From a checkpoint of a small image flow-matching model: 6100 steps, trained on photos with spoken descriptions (Open Images, Localized Narratives).
Rows from block 7 of a small image flow-matching model, named by matrix and row number. Rows with one number within an expert belong to one neuron, the router's apart. Each number is 128 + 24 x the weight over its row's rms, rounded and kept within 0 to 255. All counts start at 0.
Before each expert's rows are labels from the 100 images, of 14976 (inputs lightly noised), where the router gives the expert most weight on average: "responds to" is what is common among them. Only what is clearly more common there than usual is listed. The data: photos with spoken descriptions (Open Images, Localized Narratives). In brackets: how many of the 100, against the usual share in percent.
# router: router (model.blocks.7.mlp.router.weight, 32x128), inputs 0-127
# up: expert up (model.blocks.7.mlp.up, 32x256x128), inputs 0-127
# down: expert down (model.blocks.7.mlp.down, 32x128x256, transposed), outputs 0-127

# expert 28
responds to: text has "dark" (37 vs 2.2); text has "lights" (26 vs 7.7)
router.28 [124 101  93 116 155 120 139 114 150  89 130 130 129 144 136 119 129 141 142 133  95 109 134 165 130 123 114 144 107 124 156  96  98 112 142 151 122 141 132 141 133  95 173 134 121 135 101 148 147 138 142 146 112 115 110 127  91  68 165 144 157 126  95  89 122 122 112 136 170 117 109 134 170 129 165 119  90 104 147 142 162  96 141 142 150 127 118 154 163 114  77 160 108 181 175  71 132 124 148 110 162 157 137 112 162 174 135 134 142 137 151 103 118 120 125  85 111 121 103  87 141 126 160 161 110 111 102  89]
up.0 [102 120 110 130 142 112 100 109 117 135 111 174 151 144 154 154 115 135 157 152 118 134 181 165 102 108 134 131 103  81 187  93 125 135 137 113 144 119 114 101 115 153 128 137 118 152 138 115 124 138 140 124 107 101 142 121  65 127 160 153 113 162 118 129 152 158 160 108 117 109 109 124 122 141 180  90 107 115 127 117 145  88 122 154 165 109 145 162 132 118 118 114 148 151 130 120 112 160 145 151 120 112 161 130 140 154 146 133  99 155 146 122 101 137 122  84  93 153  87 120 123  76 141 179  80 150 170 104]
down.0 [116  84 138 176 137 133 174 120 126 169 149 109 146 140 133 130 154 134  90 112 184 136  98 113 163 144 108 133 136 109 100  89  96 122 159 134 112 132  85 153 145 137 161 108 109 121 180 152 137 144 140  87 119 154  84 142 154 151 128 130 121 173 140 119 163 122 141 141 154 103 109 144  90 117  81 148  85  92  77 170 162 142 107 114 130 138 108 124  97 131 122 134 118 115 108 142 103 172 140 123 100 147 126 105 101 142 138 122 132 144 111 136 178 123 104 113  93 167 119 126  97 132 140 130 134 148 116 132]
up.1 [ 88 138 132 161 178 113  92 110 126 140 152  99 157 122 162 137 125 118 155 128 164 171 156 107 162 151 156 120 111 126  81 121 144 129 158  92 127 132 160 132  84  79 146  95 154 121 106 105 117 127 149 127 149 156 154 104 159 101 115 120 120 166 127  98 138  97 115 136 117 123 164 112 142 136 111 164  75 142 109 178  94 152 139 141 122 132 145 123 112 103 141 138 115 166  98 158 131  96 117 125  84 119 128 141 113 108 108 132 169  94 130 100 119 157 137 140 108  97 131 143  69 151 135 109 118 166 116 123]
down.1 [148 122 111  78 108 146 128 164 146 102 130 152 103  83 123 107 155 142 171 123 155 144  93 154 107 138 111  86 142 126 146 111 125 177 108 115 141 172 102 147 164 120 135 111 114 129 108 150 124  98 123 144 114 155 103 116  89 100  84 123 131 159 133 138 162 157 109  95 192 117 145  94 103 111 132 145 169 152 123 114 112 114 135  98 121  74 102 133 143 130 137 132 107 103 117 146 156  84 145 148 110 129 133 130 155 139 162  93 127 110 136 127  72  94 108 177 109 122 164 142 138 148 144 118 106 113 118 132]
up.2 [ 96  99 150 122 139 146 101 149 126 134 113 126 122 138 145 152 139 102 108 119 121 119 120 167 111 140 145 129 122  83 149 101 114 178 140 131 158 119 110 148 155 146 103 152 128 131 153 128 134 139 128 158 148  97 130 111 152 160 144 139  92 159 151 112 151 131 114  95 115 120  95 123 112  70 150  78 110 114 120  69 126 140 123 122 112 129 103 123 107 160 145  68 122 126 115 142 120 184 159 161 122 136 141  87 130 113 125  94 110 158 161 137 143 126 153 137 133 134 114 105 117  81  96 161  81 162 198 114]
down.2 [166 130 125 135 138 103 115 116  98 180 171 124 120 140 178 156 145 127 132 100 153 157 150 134 132 134 159 123 130 101  84 122 117 103 118  88 104 160 113 156 123 142 111 121  92 124 162 142  99 100 119  95  84 110 134 136 124 131 124 155 126 167 155 115 162 104 125 122 135 123 148 112 122 112 132 163 132  88  93 115 119 159 109 127 136 129 151 115 139 121 117  86 139  93 117 136 117 154 135 185 115 160 123 128  93 136 112  95 139  81 171 117 119 121  84 156  72 192 125 163 113 129 170 121 114 138 124 126]
up.3 [113 125 123 126 151 122 111 118 130 122 113 173 133 149 150 135 101 138 146 156 122 133 167 167 102 111 138 136 100  89 191  90 111 149 134 124 141 138 118 103 134 145 140 156 114 147 126 123 145 151 136 139 107  78 133 107  93 113 140 164 113 153 119 115 159 150 161 123 120 100  91 111 121 131 165  98  75 125 133  93 155  85 147 139 159 134 150 153 132 124 119 123 167 133 127 122 104 177 154 132 124 114 167 115 145 135 150 138 108 148 131 125  99 116 143  80  83 127  96 121 147  85 132 180  70 140 178 126]
down.3 [107  93 128 166 164 126 165 118 112 171 158 107 161 132 155 124 150 122 100 103 191 142 115 115 150 149  99 130 135 131 103  97 117 123 151 123 127 122 105 150 143 111 172 127 116 116 175 141 146 132 137  81 117 160  88 132 145 145 139 135 127 165 138 116 153 125 156 128 143  90 107 146 107 126  67 151  93  89  76 164 149 144  95 119 132 136 109 117 106 135 113 130 104 121 111 141 105 163 140 137  95 143 136 109 104 141 143 131 130 138 104 142 168 119 106 149  89 188 119 116  87 128 165 133 139 164 107 131]

# expert 27
responds to: text has "wall" (47 vs 20.2)
router.27 [163 161 101 142  93 157 123 145 112 149 178 120 116 149 143 115 138 113 116 154 124  93  87 140 118 102 108 110 103 156 181 118 120 159 157  93 158  92 114 111 128 120 174  78 114 128  88 112 149 121 100 146 118 142 109 138 136 173 175 117 146 132 144 172 140  85 118 136 156  82 134 101 149 103 148 135 168 107 167  97 158 116 111 113 127 160  82  98 135 113 116 153 101 137 140 136 139 133 135 158 142 157 111 112 162 114 166 111 117 133 104 175 159 161 131 113 134 120 134 121 142 117 149 115 143 126 114 136]
up.0 [154 113 114 153 161  96 134 100 109 142 107 169 126 118 135 126 160 116  84 120 110 120 147 143 148 113 151 143 104 140 123  93 152 151 143 154 102 132 132 170 156 160  91 106 108 122 146 134 111 126 125  79 125 110 125 157 148 135 154 128  85 110 147  96 104 137 159 156 127 126 118 143 162  85 137  91 105 159 125 169 135 131 123 106 109 142 135 151 165 184 135 141 137 125  90  84  91 133 144 143 139 155  85  83 129 104 137 133 108 134 111 120  62 130 116 148 136 158 104 150  92 147 156 158  92 160 108 119]
down.0 [102 120 140 136 135 151 121 135 143  96 137  77  94 114 131 116 111 130  80 122 167 136 127 118 124 160 111 132 112  82 155 123 111  84 121 132 143 141 110  88 107  99 146 125 145 141 128 130 146 115 115  98 140  68 148 128  79 142 118 161 146 113  90 138 128 145 151 143 169 168  79 125 140 130 115 132 146 176 127 100 170 121 138 122 182 121 190 123  71 145 117 126 158 143 145 106 151 136 122 109 173 146 148 141 155 149 153 146 115 140 164 103 126  99 135 135 150 133  97 113 157 148 121  97 107 132 159 146]
up.1 [117 109 135 111 146  92 136  92 152 126  91 132 104 118 135 153 150 130  99 111 103 111 178 122 140 134 189  83 110 164 134 131 122 110 151 161  72 133 172 138 168 120 137 108 122 108 159 158  89 135 140  77 131 110 128 143 158 144 141 132 109  98 129  86 125 105 127 107 108  99 130 114 128 114 148 143 123 134 121 144 128  78 128 132 141 119 174 123 152 156 144 124 166 133  95 146 147 140  90 143 137 152 102 108 112  97 129 111 104 136 135  83 102  92 113 113 100 128  77 159 120 139 142 179 103 157 108 124]
down.1 [102 104 109 179 149 141 137 168 142 109 100  78  89 117 137 160 181 118  95 123 151 128 150  95 139 136 138 106 117  64 142 130  93 107 104 135 121 115 126 147 126 150 136 113 151 121 137 154 122 119 145 134 152 107  82 135  96 154 146 141 112 135  87 161 103 129 107 151 166 157 121 137 152 136 108 115  92 121 135 147 161 135 143 107 119 122 194  89 118 102 133 130  99  97 142  95 110 138 123  78 150 115 132 155 149 115 128 157 144 117 123 150 127 134 144 150 176 121 115 105 116 119 146  98 164 163 102 170]
up.2 [135 131 188 142 126 173 111 128 100 109 124 139 102  89  93  84  82 157  94 107 169 108 123 108 132 129 139 122 147  92 129 142 187 125  82 124 159 111 122 163  93 154  95 130 129 121 132 129 123 102 170 108 145 154 100 116 131 154  87  98 138 140 170 122  98 130 145 133 126 159 140 139 149 139 167 142 110 119  91 147 128 162 115 186 112 131 125 119 125  83 171  86 122 138 124 139 173 133 126 115 144  96 107 111 121 138  99 102 103 138 142 151 126 106 155 117 118 115 147 111 106 163 100 116 129 119 113 126]
down.2 [ 88 133 186 106 131 121 154 123 120 172 148  81 103 175 111 137 167 108 107 148 144 124 118 123 150 160 118 154 134 103 128 107 147 112 109 105 135 140 145 122  95 109  96 109 164 126 195 133 167 114 135  93 118 109 135 129 112 152 128 138 142 157 106 110 116 176 167 137 129 157 101 131 102 171 126 142 135 125 127 126 138 114 126 137 156 147 135 133 105 129 103 123 168 135  98 146 150 154 114  93 131 113 146 171 121 154 130 107 124  90 136 104 116 143  94  99 136 208  98 147 108 128 127  88 136 121 142 166]
up.3 [149 144 171 165 143 154  94 124 107 103 147 116 131  87  72  97 127 159  90  96 165 157 136 125 131 136 129 124 124 144  86 128 130  94 107 137 133 114 104 157 139 148 153 135 143 137 133 118 124  94 153  94 157 148 111 144 105 143  80 134 137 155 147 128 133 168 135 131 134 103 122 106 124 156 184 141 129 115 111 147 124 102  83 150 133 128 139  77  73 126 165 119 146 129 130 172 165 131 118 149 122  77 108  86 108 136 128 121 147 155 151 134 129  97 146 147 121  76 146 146  99 144 146 165 109 111 139 101]
down.3 [ 98 122 167 145  85 110 129 106 140 112 151 128 108 128  91 119 169 155 125 128 138 147 110  92 131 188 138 105 155 111 116 111 138  98 123 113 162 132 131 121  65 119  93 107 146 147 163 138 136 128 168 113  86 139 101 141 120 157  89 135 160 133 123 124  98 173 124 122  95 129 118 157 105 183 161 128 119 119 131 122 138 154  97 144 109 131 122 145 145 118 156 115 123 140 129 113 124 136 162 108 145 113 132 129  55 173 111 130 107 117 152  89 136  95 146 112 150 164 114 132 102 137  95  85 165 143 112 159]

# expert 0
responds to: text has "dark" (26 vs 2.2)
router.0 [142 181 156 115 101 170 136 149 156 119 135  89 107 155 101 148 126 123 132 115 134 118  72 104 130 150  94  95 136 126 127 134 134  91 155  91 148 125 120 105 130 102 159 116  93 125 105 132 137  98 121 165 123 143 108 120  94 121 150 115 167 130 111 182  88 117 127 128 171 136 104 100 151  97 161 151 172  98 122 104 153  93 128 106 154 135 113 139 125 111 100 136 112 118 165 103 167 126 142 154 153 130 124 152 152 145 155 153 170 116 147 113 141 132  81 157 153 125 181 138 129 143 120 122 176 123  99 100]
up.0 [148 138 135 156 154 109 132 121 129  93  85 134 146 129 143 150 106 105 127 141 117 106 169 129 144 151 125  93 136 115 123 113 142 156 132 135 156 115 147  93 179  68 183 116 114 102  89 138 144 147 107 121 123 121 106  99 170 151 144 163 107 107 143 154 150 123  91 150  87 116 104  86 112 143 141 131  75  99 116 123 115  94 148 149 131 110 142 117 104 133 161 135 143 135 111 146 160 122 124  94  94 112 106 113 172 126 153  86 143 122 130  94  94 127 152 196 141 123  97 110 130 155 153 133 144 136  93 147]
down.0 [117 142  94 142 156 121 165 131  94 161 122 102 167 141 130 155 161 136 118 107 113 126 108 120 160  99 134 106 119 149 130 106 127 156 159 121 135 110 112 139 144 189 109 124 124 138 124 136 154 138 117 134 138 155  80 162 149 119 134 148 120 144 174 150 136 152 120  99 105 110 116 156 128 147 154  91 126 127 121 162 138 122 130  97 164 117 197 103 127 112 159 131  97 102 102 131 154 146 104  97 172 123  86 117 176  94 138 105 122 149 117  84 109 153 125  92 150 107 142  86 115 119 100  94 155 153 161 163]
up.1 [139 108 101  87 113  95 146  92 118 163 123 177 142 115 114 116 118 137  98 127 134 148 169 152  68 132 170 106 153 136 146 170 129 143 141  97  81 161  98 104 120 124  84 143 125 132 135 101  92 189 158 118 117 133 136 101 159 125 129 141 122 116 136 114 156 105  92 115 106 124 160 116 117 151 133 137 133 150 146 121 146 157 140 121 108  92  85 113 182 106 144 129 137 174 139 165 112 129  89 146  97 153 150 109  98 117 158 101 124 124 168 115 118  92 134  92 107 124 128 160 147 115 116 128 132 132 109 141]
down.1 [128 142 151 165 104 126 123 113  92 121 129 114 153 102 107  94 121 119 151 148 136 113 117 126 112 120 112 158  97 163 121 186  94 100 120 125 147 108 134 141 121 191 104  56 121 115 143 111 160 146 149 107 102 151 112 101 142 153 110  96 133 132 116 134 113 183 157 151 132 123 117 114 127 151 107 125 133 145 105 155  98 144 161 158  83 150 152 114 161 153 151 106  93  81 146 104 109 117 149 137 108 114 129 120 145 113  94 160 142 135  89 109 151 171 108 114 143 129 149 164 108 122 101 107 167 113 133  86]
up.2 [148  59 125 128 130 139 122 110 104 118 152 203 109  79 168 116 146 148 100 124 126 120 134 146 126 157 110  85 128 160 160 107 156 121 104 170 112 135 102  78 116 150 170 124 112 163 108 128 146 130 110 123 132 148  88  97 150 148 163 128 132 126 129 131 144 114  85 125 128 145 100 119 132 104 119  99 118 130 156  66 131 138 120 175 153 156 141 114 154 141 133 136 135 141 122 137 134 110 148 122 104 180 175 109 150 107  86 118 118 164 135  88 157 122 128 141 108 102  99 101 138 143 111 144 136 142 118 137]
down.2 [104 141 136 101 117 159 141 106 135 118  67 111 130 152  97 152 114 116 141 122  94 133 133 163 132 124 109 169 123 120 137 153 145 139 158 116 165 134 121  95 130 143  89  96 148 119 115 143 136 157 142 136 124 112 114 146 162 146 142 131 105 118 149 170 148 148  97 155 100 138 144 140 154 167 133 119 171 138 154 127 117 135 152  62 168 110 147 108 124 125 121 115 181 132  90 100 147 126 117 109 163 132 165 150 109 103 137 111  76 119 131  87 134 151 141  91 132 148 129 119 187  91  83 151 134 175 122 142]
up.3 [129 136 107 106 141 147 111 132  62 153 118 142 155 133 185 150 136 101 110 143 136 120 111 132 106 118 178 130 117 128 132 111 153 140 164 132 147 168 161 140 146 132  59 106 131 134 148 150 169 155 113 139 123  98 136 113 172 151  91 184  91 130 121 116 117 133 150 125 117 167 113 124 103  99 108 146 100 178 165 121 141 127 138 123 132 124 161 122 126 116 157 156 146 142  98 138 130 128 132 135 119 115 118 105  63 110  98 131 112 176 105 112 147 106 177 112 110 101 121 137 129 105 105 130  75 117 146 122]
down.3 [133 132 147  94 126  92 119 124  98 167 161 156 137 120 105 113 157 106 149 166 160 145 121 138 146 143 129 139  99 155 126 124 130  87 157 132 101  85 150 110 115 154  85 132 207 114 156 111 143 113 124 139 102 117 119 123 100 149 115  97 144 117 111 106  92 130 184 135  99 118 118 117 164 120 113 134 165 136 128 168  88 139 108 131  86 136 118 129 191 135 138 133 152 162 147 137 136 127 121 128 122 146 124 148  88 145  98 150  99 138 120 136 117 142 148 156 142 102 202 144 146 146 111 124 140  91 153 140]

# expert 7
responds to: text has "sky" (58 vs 24.6); text has "water" (30 vs 8)
router.7 [161 132 124 105 104 170 145 151 135 162 167 107 127 147 102 161  98 120 136 131 131 131  71 110 128 142  80  88 131 139 148 153 138 101 149  96 118 113 148 134 125 104 164 104  92 128  99  80 138 117 124 117 112 155 110 181 120 153 150 111 174 126 110 153 111 110 132 124 174 153  81 111 151 134 127 130 172 133 170 134 135 124 134  82 134 135 103 105 153 102  84 110  97 141 139  94 149 124 145 150 144 133 119 128 169 167 155 156 134 127 115 115 136 126 113 110 149 134 176 109 128 123 132 108 168 103 129  83]
up.0 [ 71 107 106 111 116 111 106 118 113 119 113 150 174  73 125 125 139 146 136 149 121 128 143 124 141 127 134 154 136 104  84 138 169 123 118 128  91 118  80 139 161 121  97 146 136 143 131 159 113 114 138 138 127 114 116 120 129 125  73 115  99 114 169 129 136 121 113 160 106 140  95 139 155 174 144  96 108 109 149 153 166 142 128 158  87 132 149 146 141  96 157  79 185 121 126 151 162 133 146 139  74 158 112  92 128 125 106  78 129 163 137 128 156 112 137 130  93 133 165 127 122 157 110 137 117 174 128 140]
down.0 [105 106 103 106  93 146 124 133 130 152 121 117 136 158 124 167 144  77 147 163 148 117 127 151 179 159  87 150 124 112 140 143 122 143  90 106 157 101  84 155 105 144  96 123 116 130 125 154 152 121 158 121 111 120 155 150 140 148 171 151 136 183 118 141  81 149 145 139 129 145 128 105 123 123 153 148 136 143 115 135 119 146 117 125 144 138 103 143 116  96 110 130 147 131 144 132 136 105 153 134 150  77 177 168 106 114 135 123  90 148  98 113 104 161  64 101 150 174  91 103 140 102  93 149 146 146 151 122]
up.1 [118 100 163 146 127 147 111 146 128 140 110  68 138 108 115 101 125 166 100 120 177 125 171 127 151 155 158 163 117 113 120 120 138 152 130 132  80 156 134 183 157 111 109 133 151 111 110 114 145 128 104 110 144 121  73  75 111 126  97 107 121 166 140 110 152 119 119 137  70 121 106 151 147 133 139 148 124 142 118 135 103 137 119 150 131  98 153  68 105 141 129  79 101 141 121 129 105 119 147 137 112 101 107 110  81 108 123 128 119 158 161 134 127 120 133 154 116 172 167 125 168 151 141 153  87 119 110 131]
down.1 [107 127 110 153 172 109 145  99 145 153 158 102 168 161 135 126 162 117 163  98 108 113 110 124  91 115 123  90  85 174 151 149 129  97 174 149 101 140 156 152 171 105 140 137 165 123 146 131 170 140 133 107 102 144 119 159 163 115 166 125 110 136 100 115 112 145 147 111 110 109 140  95 155 179  86 172 143 140 104 145 146  96 132 120 105 162 153 127 109 102 107 162 101 131 113 118 105 145 139 145 109 127 135 130 114  80 148 124  91 111 115 151 100 127 118 145 118 150 124 131 148  90 153 106 118 104 154  99]
up.2 [127 158 114 177 152 129 137  92 187 128  94  90 137 120 147 136 104  83 133 131 137 111 110 129 132 115 120 107  65  88 114 124 158 102 133 151 134 139 101  80 141 103 169  87 149 133 171 114 140 141  98 130 164 141 159 139 109 161 124 104 133  98 135 100 140 120  98 125 129 154 118  97 157 149 156 153 145 121 155 127 150 110 142 130 117 105 155 105 131 113 128  79 149 151  77 141  95 182  99 118 108 120  90 126 168 128 123 116 165 109 122 153 148 147 149 104 114 133 118 119 143 111 169 141 115 115 129 127]
down.2 [152 120 123 106  91 121 130 141 157 118 132 183 147 108 118 133 126 146 177 128 121 116 129 107 120 148 132  78 156 137 138 166 123 150 116 117 158 125 170 120 135 155 135 131  83 100  72 149 124 166 154 130 106 169 167 129 120 101 113 171 128  67 154 109 124 140 131 123 107 135 116 122 100 101 147  96 126 171 135  93 119 120 144 104 139 117 123 162 152 134 111 128 162 118 132  86 126  98 101 141 163 134  98 146 103 124 152 148 111 116 139  96 142 120  94 175  97  94 107  94 123 123  86 111 136 120 118  76]
up.3 [ 84 129  91 121 139 153 101 122 100 142 106 126 138 119 144 132 123  97 109 145 132 148 146 116 156  94 163 144 142  98 158 129  89 148 142 138 154  95 126 123 147  99 121 101 123 123 126 150 125 139 123 143 145 130 113  97 132  97 121  62 110 147 143 151 188  97 136 166 119 155 137 103 142 142 165 158 142 112  69  78 109 168 172 166 127  81 152 119 136 153 161 134 108 130 128 148 118 138 118 105  91 107 155 113  88 124 156 104 135 150 127 102 137 172 123 105 140 145 156 125 123 151 111 118 123 113 118 185]
down.3 [117 152  83  96 122 147 181 179 177 118 106 120 159 187 163 153 155 117 115  90 122 149 124 137 125 138 105 134 118 142  84 130  70  94 151 142  74 134  89 135 170 136 116  86 100 137 142 140 127 111  83 108 142 112 160 155 113 148 152 150 138 136  96 128 161 127 135  96 158 108 155 136 136 122 118 145 125  94  96 144 102 105 136  99 145 104 111 113 115 139 111 151 136 112 141 152 144 105 138 119  99 174 122 162 135 143 149 129 123 161 139 107 105 122 148 132 110 147 103 119 175 115 144 121 143 117 151 127]

# expert 18
responds to: text has "sky" (60 vs 24.6)
router.18 [121 128 163 108 143 102 124 126 144 125 127  91 150 118 129 152 116  80 139 162 110 145 124 150 153 173 144 172 122  96 126 122 140 129 151 113 160 109 120 100 131  93 127 124 121 105 127 140 159 140 129 141  89 165 173 136 117  74 131 158  98  62 178 144 124 109 147 157  87 100 112 116 131 123  93 132 150 161 141 140 152 144 159 111 141 154 115 115  99 134  88  95 171  96  95 114 141 131  78 139 158 169 110 118 112 134 154 121 143  84 164 145  82 137 125 156 119 131 121 147 121 129 147 156 127 118 142 135]
up.0 [111 149 142 153  86 142 133 134 179 147 121 130 127 117 112 105  85 115  99 167 147  95 121 124 107 144 154 147 120  96 127 115 165 116 107 145 131 156 151 111 110 121 122 124 108 106 148 122 149 140 148  88 161 141 168  89 151 141 120 128 141 131 151 111 168  85 138 131  88 126 100 172 138 164 124 117 126  98 138 123 146 104 155 129  90 160  94 144 163 137 147  87 154 173  92 134 130 114 110  96  63 132  95 144 115 174 150  91 133 104 149  91 144 142 128 127 130 141 128 146 148 166 111  89 139 126 123  93]
down.0 [158 134  97 136 124 122 126 127 115  81  99 184 140 130 126 176 115 119 117 131  83 118 146 114 106  83 125 117 148 136 119 140 120 134 159 125 142 117 100 143 160 141 108 141 100 160  95 129  65 141 114 160 105 126 101 130 157 109 159 111 134 126 134 151 165 137  69 149 124 123 150 103 161  95 171 106 187 101 139 108 131 144 147 113 138 135 127 159 159  93 148 120  79  98 170 123  79 110 130 133 131 158 130 132 127 130 124 147 149 176 109 108 132 102 138 154  86 116 113 115 145 126  94 155 131 119 111 107]
up.1 [107 165 124 143 101 149 135 124 164 135 151 123 116 145 160 109 114 151 161  80 127 112  87 151 124 169 142 109 124 151 130 181 155 126 134 127 117 124 149  99 107 128  80 113 156 107 131 175  99 127 154 154  97 134 122 104 149 120  92  99  96 117  99 145 110 115 126  87  72 134 128 171 124 145 102 119 158 168 160 144 127 141 153 134 105 118  79 126 106 101 154 168 111 162 137 128 102 102 142 141 144 121 122 135 116 127 113  92 117 111 107 146 155 177  92 115 174  91 128 167 127 139 101 103 124 137 134 142]
down.1 [114 145 121 116 150 103  98 161  93 111 174 109 149 130 133 160 176 111 145 121 102 153 123 124 128 119 149 132 149 128 127 119 123 139 116 131 137 115 155 134 100 142  90 143 152 130 107 149 155 121 144 163  98 159 121 165  89 124 128  98 111 126 161 167  98 112 150 145 133 124 151 121  71 119 126 104 115 134 150 135 104 169 126 147  99 114  97 160 123  80 199 165 109 111 125 119 112 149 107 121 131 136 130 117 157 128 135 132 155 133 122 101 131 171 126 173 133  83 189  82  97 124  80 122 155  99 115 131]
up.2 [126 130 142 118 123 107 134 114 111 103 124 164 126 122 104 135 124 116  83 121 118 133  91  93 130  96 144  88 139 101 164 114  91 128 139 157  92 126 137 133 157 165 108 135 103 207 130 125 111 145 121 129 137 118 125 150 196 129 143 127 115 145  82 144 122 146 146 159 115  95 148  70 124 109 117 123 142 184 102 128 122 121 153 116 124 131 135 153 119 168 132 153 121 119 161 111 150 114 138 134 156 152 109  65 109 113 148 112 149 155 128 116 141  89 172 113 108 127 162 168 120 111 134 144 123 124  63 128]
down.2 [204 133 121 117 150 124 153 108 121 148 146  81 124 117 102  72 128 155 129 117 111 105 167  94 163  83 114 108 119 174 129 117 160 117 162 172 102 174 117 124 127 139 144 125 152  55 124 112 154 118 125  96 133 124  92 134 146 172 148 106 151 133 125  77 157 167 145 132 169 146 134 142 164 105 160 138 138  98 109 156 158  97 102  90 119 131 151 137 119 146 121 110 109 139  90 131 134 135 136 137 126 116 141 159 143 107 101 126 109 122 116 127 138 137 112 139 155 136 123 113 140 121 166 148 148 141 142 120]
up.3 [ 93 137 144 147 147  86 121  90 129 143 134 117 142 115 163 178 146 124 105 113 113  90 124 138 144 123 174 130 152 100 135 101  90 130 128 160 129 163 140 158 141 131 148 132  87 127 133 120 104 139 116  84 108 164 152 119 138 144 127  92  87 127 142  65 156 113 154 138  70  92 153 146 126 152 125 140 162 143  87 178 139 111 149  93 113  86 122 163 126 136 112  83 157  93 121 117 105 131  88 137 157 144 125 128 120 129 134 110 145 106 116 180 136 116 140 135  89 154 137 138 108 114 164 147 137 137 144 125]
down.3 [141 130 140 137 122 109 150  88 125 125 123 144 157 144 133 140 112 143 102 105  81  83 151 119 151 131 180 109 126  83  84 100 119 140 159 106 116 143 123 158 137 131  97 118 145 128 130  89 120 136 115  96 116 132 106 144 120 144 116 120 135 122 103 114 139 136 107 161 143 162  94 151 155 112 138 119 170 121  99 128 140  97  95 110 127 153  68 122  90 111 118  52 139 135  79 124  72 143 135  95 142 163  87  97 113 145 128 115 105 129 141 117  95 107 139 125 105 173 107 140 125 191 139 117 130 143 135 132]